config.toml
model = "image classifier"
train_examples = 90422
translate = 0.06
cutout = 0.4
fused_qkv = false
patch_size = [2, 2]
loss = "cross_entropy"
optimizer = "adamw"
eps = 1e-08
grad_clip = 5.0
ema_decay = 0.995
steps = 14800
warmup_steps = 290
Rows from block 5 of a small image classifier, named by matrix and row number. Rows with one number belong to one neuron. Each number is 500 + 25 x the weight over its row's rms, rounded and kept within 0 to 999. All counts start at 0. Numbers have three digits each.
After each neuron's rows are labels from the 100 images, of 14976, where the neuron reaches its largest size: "responds to" is what is common among them; "place" is the part of the image that holds the peak. Only what is clearly more common there than usual is listed. The data: stained colorectal tissue patches (NCT-CRC-HE-100K).
# gate: MLP gate (model.blocks.5.mlp.gate.weight, 512x128), inputs 0-63
# fc1: MLP up (model.blocks.5.mlp.fc1.weight, 512x128), inputs 0-63
# fc2: MLP down (model.blocks.5.mlp.fc2.weight, 128x512, transposed), outputs 0-63

gate.142:447486500520476457536540519475478471487524507481538500520488448477496494466462521489480485518496551502528520521473506539525491481502550520507476468483504474490473458469455513489466520516500519
fc1.142:487494507482511490512467504510523496490470502544481555503503522484536473512528479529505505495466515576491472480524455509441448499513504480484479504500485508514510559492499496550534456492503480
fc2.142:466483506486532470498470509495499478477535500507524515535483468496498493485538506505483522519483549545487532564516505543454456475503501469492464491500497473475500538514500495528494508473487512
responds to: tissue: tumour epithelium
place: centre

gate.158:499431504529508494478483552492491534497569496476500482529504519480492527524527517535518468518499467490485485478486487469515508469525483483498442476484512482510494504498499490492497537474504490
fc1.158:519545473504516504491492469493480497501465488525522496460482511530533483502447440484492519453475517516519489489534473465471478529531520504482535490519489542465540490490483480534536473509477491
fc2.158:525552515490513528495513481483480525470473528518549462533518510482539458512479486474481499481468505478535491522470498475492536520490452501486537488522504476491496480485465463456516459477527502
responds to: tissue: tumour epithelium; tissue: mucus
place: centre

gate.308:505528475503490538485550485512516472471508458495489529497428485493508492517439505509517500532466506549499491495529515486521492516485499479510464521446433528463475489495510515543486498466501530
fc1.308:492506485528489535471523470459453499504532485494511467500513528531470514479497528504509486526487490454484547458515476409512542444485497552528504496516526530499532471478499484489477510527481512
fc2.308:472510525530469487533538480506480477501511479495480505481482467473494516465456504465507528505519517511528528496468533530532499524467526492512503496464467526460455512503496531517467534492522531
responds to: tissue: cancer-associated stroma
place: centre

gate.453:525504493511506550483485502457451573518539502499485463474512537527465488520492512481491516450484497456498526497494507496482556459524538485494521525503508481516538488487482476496503549481490479
fc1.453:519521484497510499512480487495439539521533536472500502467508508518488496522499519512457514464492523450522536497480530502489530481529515502478525499464524492500488473517485458467514508490495486
fc2.453:483484521475514528523498504511524523496485519511506490507524529490547441495502500515501477471445463501504473477497468468501527506531499502477512489522550482550516509456459462468542474500515490
responds to: tissue: smooth muscle
place: centre

gate.297:499503476493514482478503433514484519514498450485471464491495496512503527498466478466472544494515492492532507469519546451529490509526513501493531512505507483511540479514516472515514504492484490
fc1.297:488500504544484545486491524472493522503512477469479478525519500495489512551454508516577540527504460519516524478499485469480512464475512475507463522484491515506498511457510533501481501486506511
fc2.297:476443528508542501496506529528505522504498488496478481516513476503536521491488486495504470512454478556483518489499504521503464501470491501484516540488474453473512564468508499550471540464504535
responds to: tissue: normal colon mucosa
place: centre

gate.293:482449473491529503507523519527479494490555526453536466512474487507505495471500544489486477517486503485504525513483517501528523523507504513503463504453508432520525465500486484450454535491495522
fc1.293:513538516526472523502550497470502498495494485480511498507475471498486446481465496516555489535510515490521485491468498480518541481500538499543495456517525487499505473489477513453503475511530499
fc2.293:478522507487476507522500447484522462471504503511523523537491492498503502492535530507480496535476549509502484558532457519454509488498485503534476482539531510509471493510494517480499455490485503
responds to: tissue: smooth muscle
place: centre

gate.217:466483461533516466526518528471461476504520470520493518518500482509486526491495513502503495521508534497486492484515484477524465498532538497495448492486483508470503463466466511558488544501496513
fc1.217:513486456527503497550509483532531504500485513514454475517521470467512502518465460437516489502512496492515494510520487538512486489498547514485552546510494492461453502474486538497510510457532497
fc2.217:513513538510484513480499496518539513479450554515503523500508490493510499493493522509523512512492491511517524550463494515488497524454450503477512549493505498450477518494515519501501476505511548
responds to: tissue: adipose tissue; tissue: cancer-associated stroma
place: middle left