config.toml
model = "image classifier"
dataset = "stained colorectal tissue patches (NCT-CRC-HE-100K)"
train_examples = 90422
image_size = 40
crop_scale_min = 1
horizontal_flip = true
translate = 0.06
cutout = 0.4
targets = ["tissue"]
num_classes = 9
arch = "pvt"
norm = "layernorm"
norm_position = "pre"
hidden_act = "swiglu"
mlp_ratio = 4
head_dim = 64
fused_qkv = false
qk_norm = false
layer_scale_init = 0.1
parallel_block = false
dropout = 0.1
inner_norm = false
kv_group_size = 2
patch_size = [2, 2]
depths = [2, 4, 2]
widths = [64, 128, 256]
label_smoothing = 0.1
loss = "cross_entropy"
head_dropout = 0.2
init = "xavier_uniform"
residual_init = "none"
optimizer = "adamw"
learning_rate = 0.00099
beta1 = 0.9
beta2 = 0.95
eps = 1e-08
max_grad_norm = 5.0
ema_decay = 0.995
max_steps = 14800
batch_size = 128
epochs = 21.0
lr_schedule = "wsd"
decay_fraction = 0.4
final_lr_fraction = 0.1
warmup_steps = 290
weight_decay = 0.2
Rows from block 3 of a small image classifier, named by matrix and row number. Rows with one number belong to one neuron. Each number is 500 + 40 x the weight over its row's rms, rounded and kept within 0 to 999. All counts start at 0. Numbers have three digits each.
After each neuron's rows are labels from the 100 images, of 14976, where the neuron reaches its largest size: "strongest on" is what is common among them; "colour at peak" is the nearest of a few named colours to the mean colour under the peak. Only what is clearly more common there than usual is listed. The data: stained colorectal tissue patches (NCT-CRC-HE-100K).
# gate: MLP gate (model.blocks.3.mlp.gate.weight, 512x128), inputs 0-127
# fc1: MLP up (model.blocks.3.mlp.fc1.weight, 512x128), inputs 0-127
# fc2: MLP down (model.blocks.3.mlp.fc2.weight, 128x512, transposed), outputs 0-127

gate.188:484562468486486546517523491468498419488493559548536558414453474514445432460527553504501544516444553471507473535487471543522484542538552480538469465493490498514534420490524523428471491573455490538522525540526504468481587543448424481457514591518502487504514470529483552496526539521502440534523492491492562409534481462439564417548417494572504479460513481550497498476513469477528440562507
fc1.188:463550426480570535492472516457507525487423541517536544454480532545518483543561499444511527551491522489512479428476494514497478453491488445467485488521433451453545472475528516418503512489510453488509487578538531398518546538521473476424495528516499484510517420479515553519537520542555421544472531391526476497559544531527459451508496416580517536450483490500598511485545500501517473473446
fc2.188:476471491540502536504533532511556580502487502489484406560535457492523483481443503379529560467503452513493514409434542506566540467446510466439531482477538473467497479448474479427490485504537545420446467496491559420473506499538504528482420462515484497500458486520561526460544501500516566504498577428514519496463463597534484523536515486492486534510518517447545544535549497454518586520493
strongest on: tissue: smooth muscle
colour at peak: pink

gate.93:476507473405563508499442493526506525445459550517549529494499507512566494512492470468423561519491639511536506554512501534433490531458461469424477509482471473493549534507468453481507476433537502500539468529478518510566480434408470524527491482507517498564492498490499466510499567468539457530431519511447426555465546445513556565562535563540416504501499511469509513466486553519518505421526
fc1.93:573527533479484524428498479501505465456481501502573492469463533557524478539474470526526495421499476500564469521538471445468502519527470513493466488585464572499551477542491447482559498517524475439433473459513472610517551534535512520586550551505515422440495552501432521487507482470496472419494450493500544482459404462435528459534482477517548492568513470508505519456493564482531470504596
fc2.93:467432482517563444519544453520526504470491427471534463494543407491518521451471525566476495599529577473509514528488471534541508507559442522521501538478575381511473501461457509511510492505533573520545509510472581400526536465458476527444505473484486533509526535514502513518468485580487448519550512518535529507512540499496521530510480493549476531469379444436416448478504488523494466487488
strongest on: tissue: normal colon mucosa
colour at peak: pink

gate.413:486475524522599491522465526441466452505549545433498443444500560559433473532487509534448528482535548473487529546513417533476507533588540550484530532501525480609486455522518460472508481512402504528502506482521449527494489504417461506483434550549483553514504494474518506480545520462494478526487485465529517460559514439539513530450495572545479437485541566562468513416480439496542533557501
fc1.413:530572440514506566521538494422501428475537544531507496443444451495454418460452506475551543479503507504461472608512497490523526511472519565551546534484480539544458431552565524488483496498433534527543532549551443502496516467466423524464454536540497504564503504580473538480496558458507517539463476497442508431495494447467578459528464531503565474454509500525514459506444473486549539567500
fc2.413:480515464489577476409462544571511550433481496431523415595506449466545594525457485447528523477600475531473525534445530505496459482464440492412512538454554479497431546533523529479495472449499541446526500515466483543492468517494555490489535497503498538494489474542542514519470521492480445485446512455432478567440495528446518520490527539467498565505570453458472505541557514530501556507481
strongest on: tissue: smooth muscle
colour at peak: pink

gate.244:552537509424469525475513448539526551484445487495493542488485510477583436514457388559476492508546561497510422482496557496477550530439488504508542519482426527487512480522447471514506457426555441452465471594521523489522513436562483567555500424564505476513443487502451476504517502493537561500563483477541439557459506471515486516519550500525471540494441473445527461498525532478498578436514
fc1.244:439449495410560473495510457554552418508510513475512514488542524548530527512598476416469492466460458545468521531545491539451450563537495546486562481549513511545535564520567442485532505578426497501506571473501446554502523517468471433489477480479510492454474526485538476491496529463529415564440478489546514545533455464460526503494525468468484491479533503550504567503520476498431408453537
fc2.244:530487546446474499508509472499470502431390492464568514486434457534529479501507406556487451517547526494529487490480415545492525444549508535533459465589511509476450462473452553423493454478543469439507513469541482463514530508544522497490558537496583418455527473514473589529537460497545516521551503479559488485514482470487474453497514471585412517488494476483518483524534410467512476435513
strongest on: tissue: normal colon mucosa
colour at peak: grey

gate.141:530443572553480557471504478529452523507540506409457437577525551556555541557408480445426523439508474516465525495484503530525514521555488491487563551459584539482450529480460466515519493436401505415474440465479482586541449494519503504550464469546460482499501545504526455466541487520496528511482475536488484531515480543504469538493577491437483485480450549519442535458557515511465492506509
fc1.141:529468494405524506406480479519526504461492542516533506473485527575617460547531433510419475508488541542520470542572486538407501544501449471446514497524444500496582537555517427503530485475493499495515481521478496559560503502498416539547461471533509488474428497480455490464485570469529472574499477508466461542435502454482536547568487497537476522486423473516498571499495522539542476454510
fc2.141:547517498429559558436452444451532503460514555513583561465494538516482486534500492505467496533474542445584506544482452439428537584503414519515512516527486507500527493540522405459519500478463487495546474554515517554512525452448566495519464421587492424501490499514477492522493467388476465481453474502496518538526498464450516512535498554538459482517441489527470462430465488501513513490583
strongest on: tissue: tumour epithelium
colour at peak: grey

gate.357:472464524489496541480562460502468499514494483486478584440482486558488480456491494523424480438523523505480446458434494563490529481566510497515487446499531540460532513473471480464451509535479455415512547537510515471570586528527482441479481520539438427511561449544546550487533491538520526559501537523577506477504534477522494444451450486584453492402484500496522506541532579429557423458524
fc1.357:487499544489491542450511534541548563515456519502466496538509484521562490474521496536484464462515453550446429505454503562487492511516484443424567484508520513482504601494488460486523454505518507463503530499450458553449539576554484518449490503483443543453514480557509529488538546602454476570429505453488518510490489497477487505492515408506515537444413468510527490588602477570508413482468
fc2.357:455478521530518484595616458456514469549507468546447545486513480531435419436527539521495481517430548480547539472485526468537479511536581550551443446520479513470522496447442495558500541563514533516479445467546536469498593497546519476482494512505498453470572539477465472485522445573493537478494470598526525437519491468568492461534426484522481490533485466491451482458500478489522451519544
strongest on: tissue: normal colon mucosa
colour at peak: brown

gate.419:566511469465590474440495472488527501473542573452549478512486486566557414496518462471479448525458466496510486509553533436484499537482453531457527469566435425479531512535512458445526546472512514499477473574460511511538483481516440553589496452554490455414455553484465457453489556505571489537543437462508483554470473488467541508535476481526495525558440423523454552477524529547516529492535
fc1.419:506549492545418541531571504498506493521492470495447450445490482429506482421443516445504516488528442478483434485476544460564545559437536524492562502499512567536454496485500555543509427516521505434451526521505500487415442507549493562514580497549417527470504517519466495501549519504452609513496446504450528476523434486516552478530476546529541487484485502486465521555513432514492573576520
fc2.419:476490542461510446480506546566501447489439497532515495549501448548541500449553530508488492413523467559475495540475525582484439523559512445469452442520566536482521536496443501487503481563530447512507558451490499527506508543504458451556536543428542474467397511506541443524535483515541449457552523545524515498442476497471518504493465507461477580517644497480498497547511462423516481510549
strongest on: tissue: adipose tissue
colour at peak: white

gate.116:531449515503552477498505491522459563478574484467536424496456476462507467475463475550484494503538510516480522531486467462427549432535494528485539481464468555525502540511458373523484559474521489476444498441535500526534592453521525511499457415522531529542525452520510540467435504512519565473450527499553503478479550450546497579461447528498478436529469456525465503540471598555574493442546
fc1.116:503523519520484484453442579536573520528445509533479468561547500467520556504545520511542477526518441531438519472495494526514455416469496472447543488547553454499526571493533506487558440526504510535529509459471467503457468565538496495474564509448503528483427494488504464488483514542461462470538533415464530519491454593450510477496585414426542572538500466508577513565556453507443483501453
fc2.116:504523533393522519480433502546508557431465555532523470543514471451499525478507539484498576483513508551513527526439522549503549419503487417448513476513533541535533495509472406418495469468528488457500497441507513463502571470483481536481479431461548518505397414520479509533504509491511478438487528438482550520428476522512505573528541515457501565521509508426549504517550517431485556461533
strongest on: tissue: smooth muscle; tissue: cancer-associated stroma
colour at peak: pink

gate.109:499552409404568493453452440505556552509461533496524496460455532586552508574565438488459484472511504510560505474578554498466534562503478489510545503560450455511556490516534498435537546446536441503463458561544488445510516485543395523539561479477512464475456527457472500493495541441548450535481512476534471558471510522537481528502500479540501537518489465483512550479487475467451497419481
fc1.109:499450480500495427535524464559461444508531468485478446529519510512503575497478522440510493511497516515509576488546550501518500529527533564534543565457603467507483508505468495491485540478469507509503447455501536538536420460471458503583486443496545456513458603445488392464441441475530510501531473565519531536465481520497511522475542572392494482519531538453409542452513503479444518497518
fc2.109:489450549498566474542579427491516505522565503447510545506538491482529500486492469518427534541500586493568509474466548495497466482540491465494482505485458441425501539505469508559527551484524496494545437511510567464593535449520562453490464463546497468503489539535497510466464464601476533509523454561511463557457569474551486466545449434532473507516502452450390489444523460535538457466501
strongest on: tissue: cancer-associated stroma; tissue: smooth muscle
colour at peak: pink

gate.414:556547557513493511417445545537486554521466512477467447511507563495493514507476449539497565439524446514491507494459577468562482483457467476399579581509515489534532527525539467545589471461468477435476478538445432546509493525509468537561500452504449488454473505519484414535545508546476556528484461486458473555474480504479500503551583470483513564580483477424487508470522473545480523523512
fc1.414:468458485552526492491486545491427545496578551473539526514517491545508446482492512540469485547498550463475556514475469528505487465543491493485478487427491459437553508431459456494421569492496527501541471547472598477557490451489495480467446514517491506570492512535569526478463553467490550558559582527523479452513577476545537559516450478524433484428438428504462467483460567482586492491497
fc2.414:487499485470477517521439561460449560518508531471478445585490521477510497545484494479495586441551500556442494487448512529502487438464496439478468564454533466525432485483513520528489480456455564487505500553449505423565441497494487498520435489513539549505465438487569499469562557500535463476473565443454420507496524549571460519490559495504482527468527571529560480499523492451447584512422
strongest on: tissue: cancer-associated stroma
colour at peak: grey

gate.70:544497461485513452438429574545559463424462502524576511580483428473569465514556460502540481535520430545496465563503524540463444499523429414469445448498522493432517530559483475511527513488576534535518530523525506523514487513542525494473514522455556504509439513550512480489462522479559418456461548518515454504444470518433507521514479482480507584496532442473518479559538561467520522442511
fc1.70:545517536448565556485488426452532511479484554488521530464489531540521422556501455508457482504447530473554473518543449471466548502484464472517541537581430432523511488510535473418547501461510437468486421534494507492522486437485430546526460413546488469459484521497433526487564518478543513530552426465530480565526490476496482525531534525585467473570417541533525490442496501538462495480550
fc2.70:470488480515455428510431574548488473553492484542465521523509532493432558449510516488484577443522474545450524482473610560521442513508549438411430513477518543536580526478449494565509517528460493556435557505482465517510487535493470440551479549439516534483484512503537418528531525532522478494413568557455457474461533500512514500468469453482495525471582486496553532538492511490520478494462
strongest on: tissue: adipose tissue
colour at peak: white

gate.209:534507415473454552478503504432488478407547496479557442564467490469523534585526485459521479511493487479542424563555518486507573581499462462607476498452524503481443437539481465448485496393444467535477456547497522498535473459522493563523558550584554509505495548510511507489417460444543482498472520509499471475489507584490474509474487536486529469476499486545495557458509503480491510549489
fc1.209:516470493514511426509536491537515441490516594479530539541496466478464471501550483499503420574468541475461491503476453569526513558569495525553542494466562439468389480565478434412526518453476516543478546526543540441470468447445493546490426495535533477505452515511496450493528450482530478497610537490525485486524574494515449482431511540499512519482532507528459472469532513455465583485514
fc2.209:492482528472502527501449461421434499461476467469516468517507504501450496562530529443532519486527492513535575539492463543430496518531531492490541486542516548526429524498468467526607561447467519542470464412537522475507470447514565549495495422464521524503511528426510474562560448522505421425514452503555549498507498485572434559525475499456506500538451573522503516418533489500455558521554
strongest on: tissue: cancer-associated stroma
colour at peak: grey

gate.253:527532490488554586500542440498427520462515464465484457547450492523520489473399531458465548439522521522498460513431613448527567544538486535506503511482538498468508494496476499473512535460437451390550408569490478543573515537512458507549523445562504445477509496500454424512461498548617518504472477471510482543482505537486564470534499533462501500526509519507461519498552521528512503522499
fc1.253:471423490425460443489544476551533444501504476484488541487439472492528579506544548475446400491475475570495507487495540508527471528517525556522487541489499559524455483612503522501491500460461530582565601545540485452510481532456504461506500541505484463507453454438527451529480504503529453598545449565519441528463563459527507451477485538453525494450585489490445536504515505510484487507512
fc2.253:420573549508461513542507491459572485505494546473485532502539472519514471470508499529467544510446488514477452480484527519469437540498467496487480530516500468441478549449484588506477537532484480519576454601432553440545458520540380483476523538493519477448561518511507519476591509590562475546482491483537523500555509496541539403489463450559469502461471470527513424501485522446457504500458
strongest on: tissue: tumour epithelium
colour at peak: grey

gate.168:557573522524476571476540442527447519478496535514514506507452541567521531482412536460435570439514551453496543487462545504557509490508507491481535548455563492430462500515478524465541484468472452403483424510444502527544437452510446504581511499533469394494456578507498454522527465528523546501506505508458475521472487546476512462539531480477475517475455525468459558430529571449465486524534
fc1.168:463424470498468480560546498534535562464520461509471440545517417397566451509524598498544427503471463490531496455477448511515523566583476480536497519451546509501499470521429499523461514501527547524471510503572534420467471510501548507463460456495503540512449419485482496421447494516513512492430551518539478458490484561550473505468443579489508487485537526494482457593466498523503551518506
fc2.168:521479475558495532434488575536498551507568558462524464500445502574495530535429502582477480486499560499475536564497441548439494427469532472495506484434521478454460528475470506479425456478452504485512507417471491584533510522550484518502520577530502499486558508552566564495440545404444548477489540475430541485465542540475508514479511492476553481494511484481445502509531585472551488495452
strongest on: tissue: tumour epithelium; tissue: normal colon mucosa
colour at peak: grey

gate.163:552524460549463486540529527451446474504622552526516446541505486450402499478460556583514510501511561451425486572525452472499520503557486530563501509476518487538450493514498460487471526513455485568495498456506508548458489473467507516484472545480500555522533558531460502486416501444447522459555519512473509426488548476461508518463437549464491409517553523583444462456470466516473503558501
fc1.163:477472475542520494518430501522506586529511482443446454555580531460478570568557483435502510576499434474537554439523521453483517444417497481460555502475564459533438542498513531483517438470541521521455510533480513450461433507521532537483571431500497546477514490500545477491521468484486465512446524421542477538554490568554426534486565513496490489537487517486538516508566447498447544485447
fc2.163:515500489458521465517529445512482487393554464495550567491476454449556523465479470520469429478569519541470467525491453534469494507580421541509528516471511493494473536517473407516490564453525469548500485487603512465530534448539541480477512447503591503581494465508504513554424437523508529436472508524508501503504575456510446562473479469532509507436487504464494459520461578524531470435553
strongest on: tissue: smooth muscle
colour at peak: pink

gate.484:504466478469520453445436548481546476537461527456483506446482592581522490542578420524483511493534456528476456458571479460445500510493510557475498499559438521497556510498608468587519547493467453514505543537486437525509492562565487469546519512488515496448480494379530478501505538475502475533529504450553448514522491480510501451446525441503508465497500471561511580508430442509522467469471
fc1.484:453569418505485510453508482460474566521512514477508455544524519520499544546511528447499483542493546448496546475514579453492532498407494452453533445521523455551470515544558533462522439485519517493525513565410489461480463495507420545491537521520432527438527530528500506547494553444487466554480529475412428560486573551519476497538525482506494528511515497460468574470581472521403516506457
fc2.484:495453466515482452572567442542532514454592465470520492489461492488495569461468602570517508478509550508538557550468499499508518462519491508546446475417535517517449514496457526508442550459480481512520489476529515481500527453484547494488492518503521486522544502472560471516442506541485522520642505560537483436510563503546528548520468530471446456457481454447385487480473441515546434513510
strongest on: tissue: smooth muscle
colour at peak: pink

gate.63:562591492503525619453514471481509513500455574557526526470452552531479467504481494507508544426469462474452454515458503469567502467515468483505491571540494509463505487517540506417567474515452459410520452561473460502494471570529480530518484541500490438437475471535495510485553508546496463528480480423461500511543480536445552421553522462552569542469455481520537471480538485440469506574492
fc1.63:519460550535460475470433525493527457509497473473507423539510494446502495566494452509525491483483442523531511540579473464477448497481497464477542519518503545513471545505481441581561449511503525516444529424493442596454474530512546546506468444473522556442504525518460523464523482522448511453396421481457550498493443519479463551509522479494563482577461569531563541527542461570490528560546
fc2.63:463472478505521448457466548534516487571484531520478485470533500550570535527418469387454468451499517501463537458500585530510450530501494518424590545531529414505564565481539479502509523521482488502498474570506521548524450510464446436537510517509448451525503541473522476513466474453484542550418486484485486585442511488465601463473518489512497536502579506453529550559496459524511471463501
strongest on: tissue: tumour epithelium; tissue: normal colon mucosa
colour at peak: grey

gate.415:553513475535452483422444524432520527475498472489488505529469577510468537515501586508527474508516459519457503442436504466491493488479443491471423522497518534522542464520534445524559587470438501513519573543506440516484462543508548458513435493505527485460506416447531456560486505541524423519560562508509413477553568541477460477433490469451514487476566514555537534485442482579497547506510
fc1.415:486444523506633496534442538562511472459483526447538491478507481530508497482500515477516501495478468534531563527468412491505471485509473559461441552481485492471488482439499481451451585462491509487490471450528547514486555497450577414454531486500546492531519508473561526585491472511522487478494459525533562498538476433476539578500462508454532430533505459513417468472431499545543451476598
fc2.415:479486536436511449514501451582509518457533422460493513486456535460509569460530579512481476467554472523528547553468530458501552473482456538494537426459530554575489541525532471505554493467491471475544462477567472498499601499498523515478541402531590491506441430463465436512443469561491541458528448505498516508492528477530465524473561558450484509534495450481462535555530511564440503470515
strongest on: tissue: adipose tissue
colour at peak: pink

gate.83:586513486469543527412441503480533482453514531510586526528478463517493454589524473523537500578486516467506520596569447508423482511491425447563456503496489478486513515600547487480487502532515534510556515505462525560538474464492497518513474497496520461518455538556454528427437536395493439469511524477480483511447471485424535511494504552465508524539463440552514477482462556427504523517503
fc1.83:532569507454463576507503422470531461495516550489517562473494460478497454516517528578467474516482561428564478567529426519440553497508492480581528510536505496536442472517509515412505455497532494501527470516527512521471465410433485553473526487548505462507478544532440537527526490429504495470514451536498566466523503433497547523525499597561437474527461518538489409482474521438454536507548
fc2.83:458477549505456459542476533544504464468475485483479532561497425468483542419523579483542516550542498555490535546429542565530473436473502457480468508449543492481460508519493568525473503496522547578532546455461515502451551521462563441425527520464498523510542440529523510575448489621543426471519480554478510476479554469472507520511501471426528526467544512431526497550502513523534442461494
strongest on: tissue: adipose tissue
colour at peak: white

gate.449:494459515522589502514462518487449586531501513497472487478453551494444503477523477588518577524494548478444537475513487463493525526501521564489427490467442455497572506431505521532442585521482450466500494515451500501516528555517482483561486537454516530545546575445483503490493538537474511523569551482567480482547533462555557435442461472438485438534514396524462452443449466460506480519497
fc1.449:501509500459529525499468501583520480473473541496531495469443471466497507509520509545528594491530506522576601602535534526453506457445482438491472580451463517513474518514535553524472449458540539499527477513488489539519489450438487505486466506548512486569487569539476487520464532495526525481472451541444446515443507430471520565580582535450471506566454472421453438491427540526491458495501
fc2.449:525501467493519484534443510503535496463497526433533471503479508514478524502513514478490530565514567477545528478468577519542537541482503538491473535484477434470504460468490531443398564427506493544545469532496548498478519419467445482503506526544538435593564546412478441573440498479490498531573469462538553524495527449512581513524490528477479447494523438444453508443452451532507598480518
strongest on: tissue: smooth muscle
colour at peak: pink

gate.206:616522464473555528420427503517528512481510505484534486479491531512472542610483437430507512534525485494443485506564461498456495456525448485490565516544493509492519501580563439475574492460495461475470559474481460533516503485564526546543483493475502514499466502520497562437481512427505446429474540446535474534470498548453433511412547450479554520497488518585568531453514526465481509492476
fc1.206:554557443502454550458533424474546491494500540493555483471483487495507453515452494505501503490519504429551479563546490464477530516453492488531561514555502534527448455570528469435531458504532497457462473497532500520476452401543470553516548461530447453464450578540427526493485502415461509488560431557489517474438442485443545509584506540491508533539458498504461518454505533430434521514570
fc2.206:499506500526470507476386571547529544485504523508460502517515514460431529490477498505593608560539499481459514533517524515544490436437496401429500536469538465515500528481549547513514517457514512553508542492430477510431466466494517501500534521412494575532497524508546449522486552492553443456509581461502497496504533535485531544488581455446485564465518476464568476482474482454474573507459
strongest on: tissue: adipose tissue
colour at peak: white

gate.185:508455517457505553489514415477519511454513441488540514479403508513494496498489517562401528391516532563516478538501545525415567495593465442552458465515470584538497535562497451515519480474460438440489553512461439551529553528505499464529481511513475496466547487559473546523472514522563458558514463506508448505463518478461489534436470529528531457483491526495479559484532533538468429456526
fc1.185:484540498477529560456442475512512562481475554517471498515496535571521573490524469520471488512553552536429499482485510525477546478454519472385530541548497455470585548475502514443523467478546455508515475507421468519474557565539469502494489529478478548502514555483547471540480513564474420486459569447534473574501505514486448480475543383474484534458510440468538447487544473497531447458422
fc2.185:525446513530458543482530484532536484489518462421472506489442543467537541517469558476549440503454451519557562456522456448474531456480525517484537524528504497586431476512553539528449516460541507507445516429501442532487503522454538501514507490506508520482546467453490528563570399480458497488468467545469514562547498534525388504449484427462519473557434552536493561488469538523504445567560
strongest on: tissue: cancer-associated stroma
colour at peak: grey

gate.472:515512447528527517527541461445494548553472426508474407459496557549479522539461419480522527435576543448489458479530429429460585479548566534515527469541507547507476488476471503498535467521547511425449453438498470501478511534588531580529500488470515520471488583460445604469508467455444527476484546482510511468526460524566478523473512495515522455486513545541493514521506459460523499529449
fc1.472:565568481528517550441475455486489549510553559474503469456462561486458506591449475503505543509513509490523506504520568474494527477434464426488550569477424476508494525563574540478514502450465438483507441563471483542502438480511442562514473464529433499501540510546468516502458532493485519532554446447503418568449569547471449526485541554494537488562476520488526543458517474531450541496435
fc2.472:553554526540561572414465473492513508444489506517557491518542482469504498533453488443538512586474462492544512526560478481497505490512424485508537526565451518507530487485533448477493508483528490456494480509449554548498510472513519488484560468474463519530514543593425558534456513409483491411421439460491535573473429483422503477526496475469503555614433478479511519462471499514460502506543
strongest on: tissue: cancer-associated stroma; tissue: mucus
colour at peak: grey

gate.236:596543449479510572421463507496539515430471483526577474524450453512568452544495441493504501576539510516481429564520471507461484516487441391490473495527454511474508495558479471493576461462547526476507491498468486518517522509563530556498539491466520528485413510550438530463463538480518443449445552500498471492451484532446506500535493482519541597440437465520510510523566555479549510494477
fc1.236:546569543453534580482555424447537515493521541523488517468490503523494430514482538566505473455462530494543457548529477470485575541503474488558528503574432458560481506512512486433512492507541454421519441527460519501462522480487437545484503441538462488454500528544393535517528513489502531498569405491523530534517464442491511502543442539539465494561443526555505420479520475529443461528544
fc2.236:524505503512560516456578463450501534492512447424471425483498526511541495520447493559468385481545521504561508517564491426518566486522481608517577495543451473570463512533576493497449531472517469418516453477542477487550507466528442515516513468560478515500495482479449532515499479466473597486549437431520503551476491486530475503468499556494504504579445501459438514473514458525462523488527
strongest on: tissue: adipose tissue; tissue: mucus
colour at peak: white

gate.360:543459355552492495440515535474472526496587452478497459503463534464496557545445492496507510470544522521487459472496436462509485495563497518478468535457501518499513519493507429585511538455450468523475503492528452539537515532567614472507533567482532518507561517473565481497451463499507470497442563522499445478525547558513445495439455460476557482424548512538430524493489480548568504514471
fc1.360:525482526468444584469487516492524444452480488453497588516473502533515549482504525513467436543489440519477478512452473463530551474461510569550452530540504514489438444478540533456520523458473456501574506517498438480467498487496550415462560541572561453488544455485582426583543447458575485488481444485504522539573472454469467477491514456503512486432504439527520415506505517466508445501526
fc2.360:523594481417404501481545455573473472500473509494476573464452491436546513522508576504542385510498493492533561516511526504482518531493457496519560495464543573512416527541552528491531444493556490485493508492617493494447543457531554513473613482515464463514493435491466494504445456481485501456501468517503516527446465513460498465500525576484525554520489475477454481550532467470486451513516
strongest on: tissue: smooth muscle
colour at peak: pink

gate.157:536493544437517567473543411518467549527564495504514528522492498441528435465462480485426540482467479491493472491507578455470542555470473512457534530536480510496548565504477451499532498483485474409497484586448461528546489477510460528602457389521466479437468501529466451449502563545527564552490487511485452579470511511529540548528504570521454490528445497524494521499540534538461532501564
fc1.157:463458594441485495508493499552499503508510436439458501513501515482492555488535565571452489462526533512550541555492505560452525493549512466516468439496544523628485544501461452513517474526449522514507534385506481584471576514406516441478503454521516542467523485474497517504511469500496478472477438547498535493531525447528485547436508551486433439501471532525450525504517460533451413476546
fc2.157:527456491569568456463464512484497473465418480457552459511513537620547501574460419438496524536510481527521519411556505513483476537477421473470475529563486483440501450519525450526495445494485565443446493518515517502498503571539519515512457477496465492471526529469521562477557483481521512531489464493507472579448388539456493521508543479536497519509530565462534577454482561535540533504505
strongest on: tissue: tumour epithelium; tissue: normal colon mucosa
colour at peak: pink

gate.129:506490507532471498488486518479457592520524474470484415506519540454493502552523514567511468497559468419569507440477479385485607428521530513513538455507525530530475455479431458487522511515541486446423461464501501491486563478585546563529561449512512511463523450446467560516477463498508533407452531470547533488544497543562431516470487520508488457568479522531493526505540527477494543503491
fc1.129:617514509477518466475469443488544460470484482506531513449445508455477501525526425500512522508549504486518470538534460478480519551539450502534509518546475576529484483586520424518546518481533451498434564486555499556492511416528586566547517438500518463514453524492404488521479450452489513421547444539558467502462492441466466518439513555526525503560500508532520468485452516510505538439572
fc2.129:404523460431488522512525560529513524508491512486473431577523511482537505461526494461466487498505499545452506468493484518551532437477529438500507508508542444585499523432481534421533429501522529526498532490426498453495526557492409458491477508491549582482441476497561479483544529523502470502500573437456535493575491549536436521463552416485495496463489519529518510565618505467460483492452
strongest on: tissue: tumour epithelium; tissue: mucus
colour at peak: brown

gate.278:505474462441538517527495460532484490395513541448555535493451483519565510549499462492451515495480568538577511533511493532454498527514455493526467529469460483472486472496447478464448539419521477507500449570548561489592500420464502472530476502553591454539507535476522500508502494453640485529530484501533453542498521470504474543498486511531446465489461499461453487459487592472526471406540
fc1.278:497512507571419471459538507464453502529566562515559524565532487519486495545498497549522517556475535425573524513539495493461475441469473459579412417519535455458518510533492519492463479581536508490521493500426548540527508479510513472533466507485467430488572601546523520468446445438455507447511561511531481502441495566452466461494494480503476500585483524505517519475467566424485497495500
fc2.278:471484504499527488522538561491491436530494491461515502486473444499498414465490426481488531460458467518571479497510541475494484532512605466511475406493466480489489473483435556525487539547546472485441488489526488491547537494529479459555560543513550512479505561478529487461555473483537572434498494481564505460431408491499538428474460520534492493573592551509501587516519459393544541512508
strongest on: tissue: adipose tissue
colour at peak: white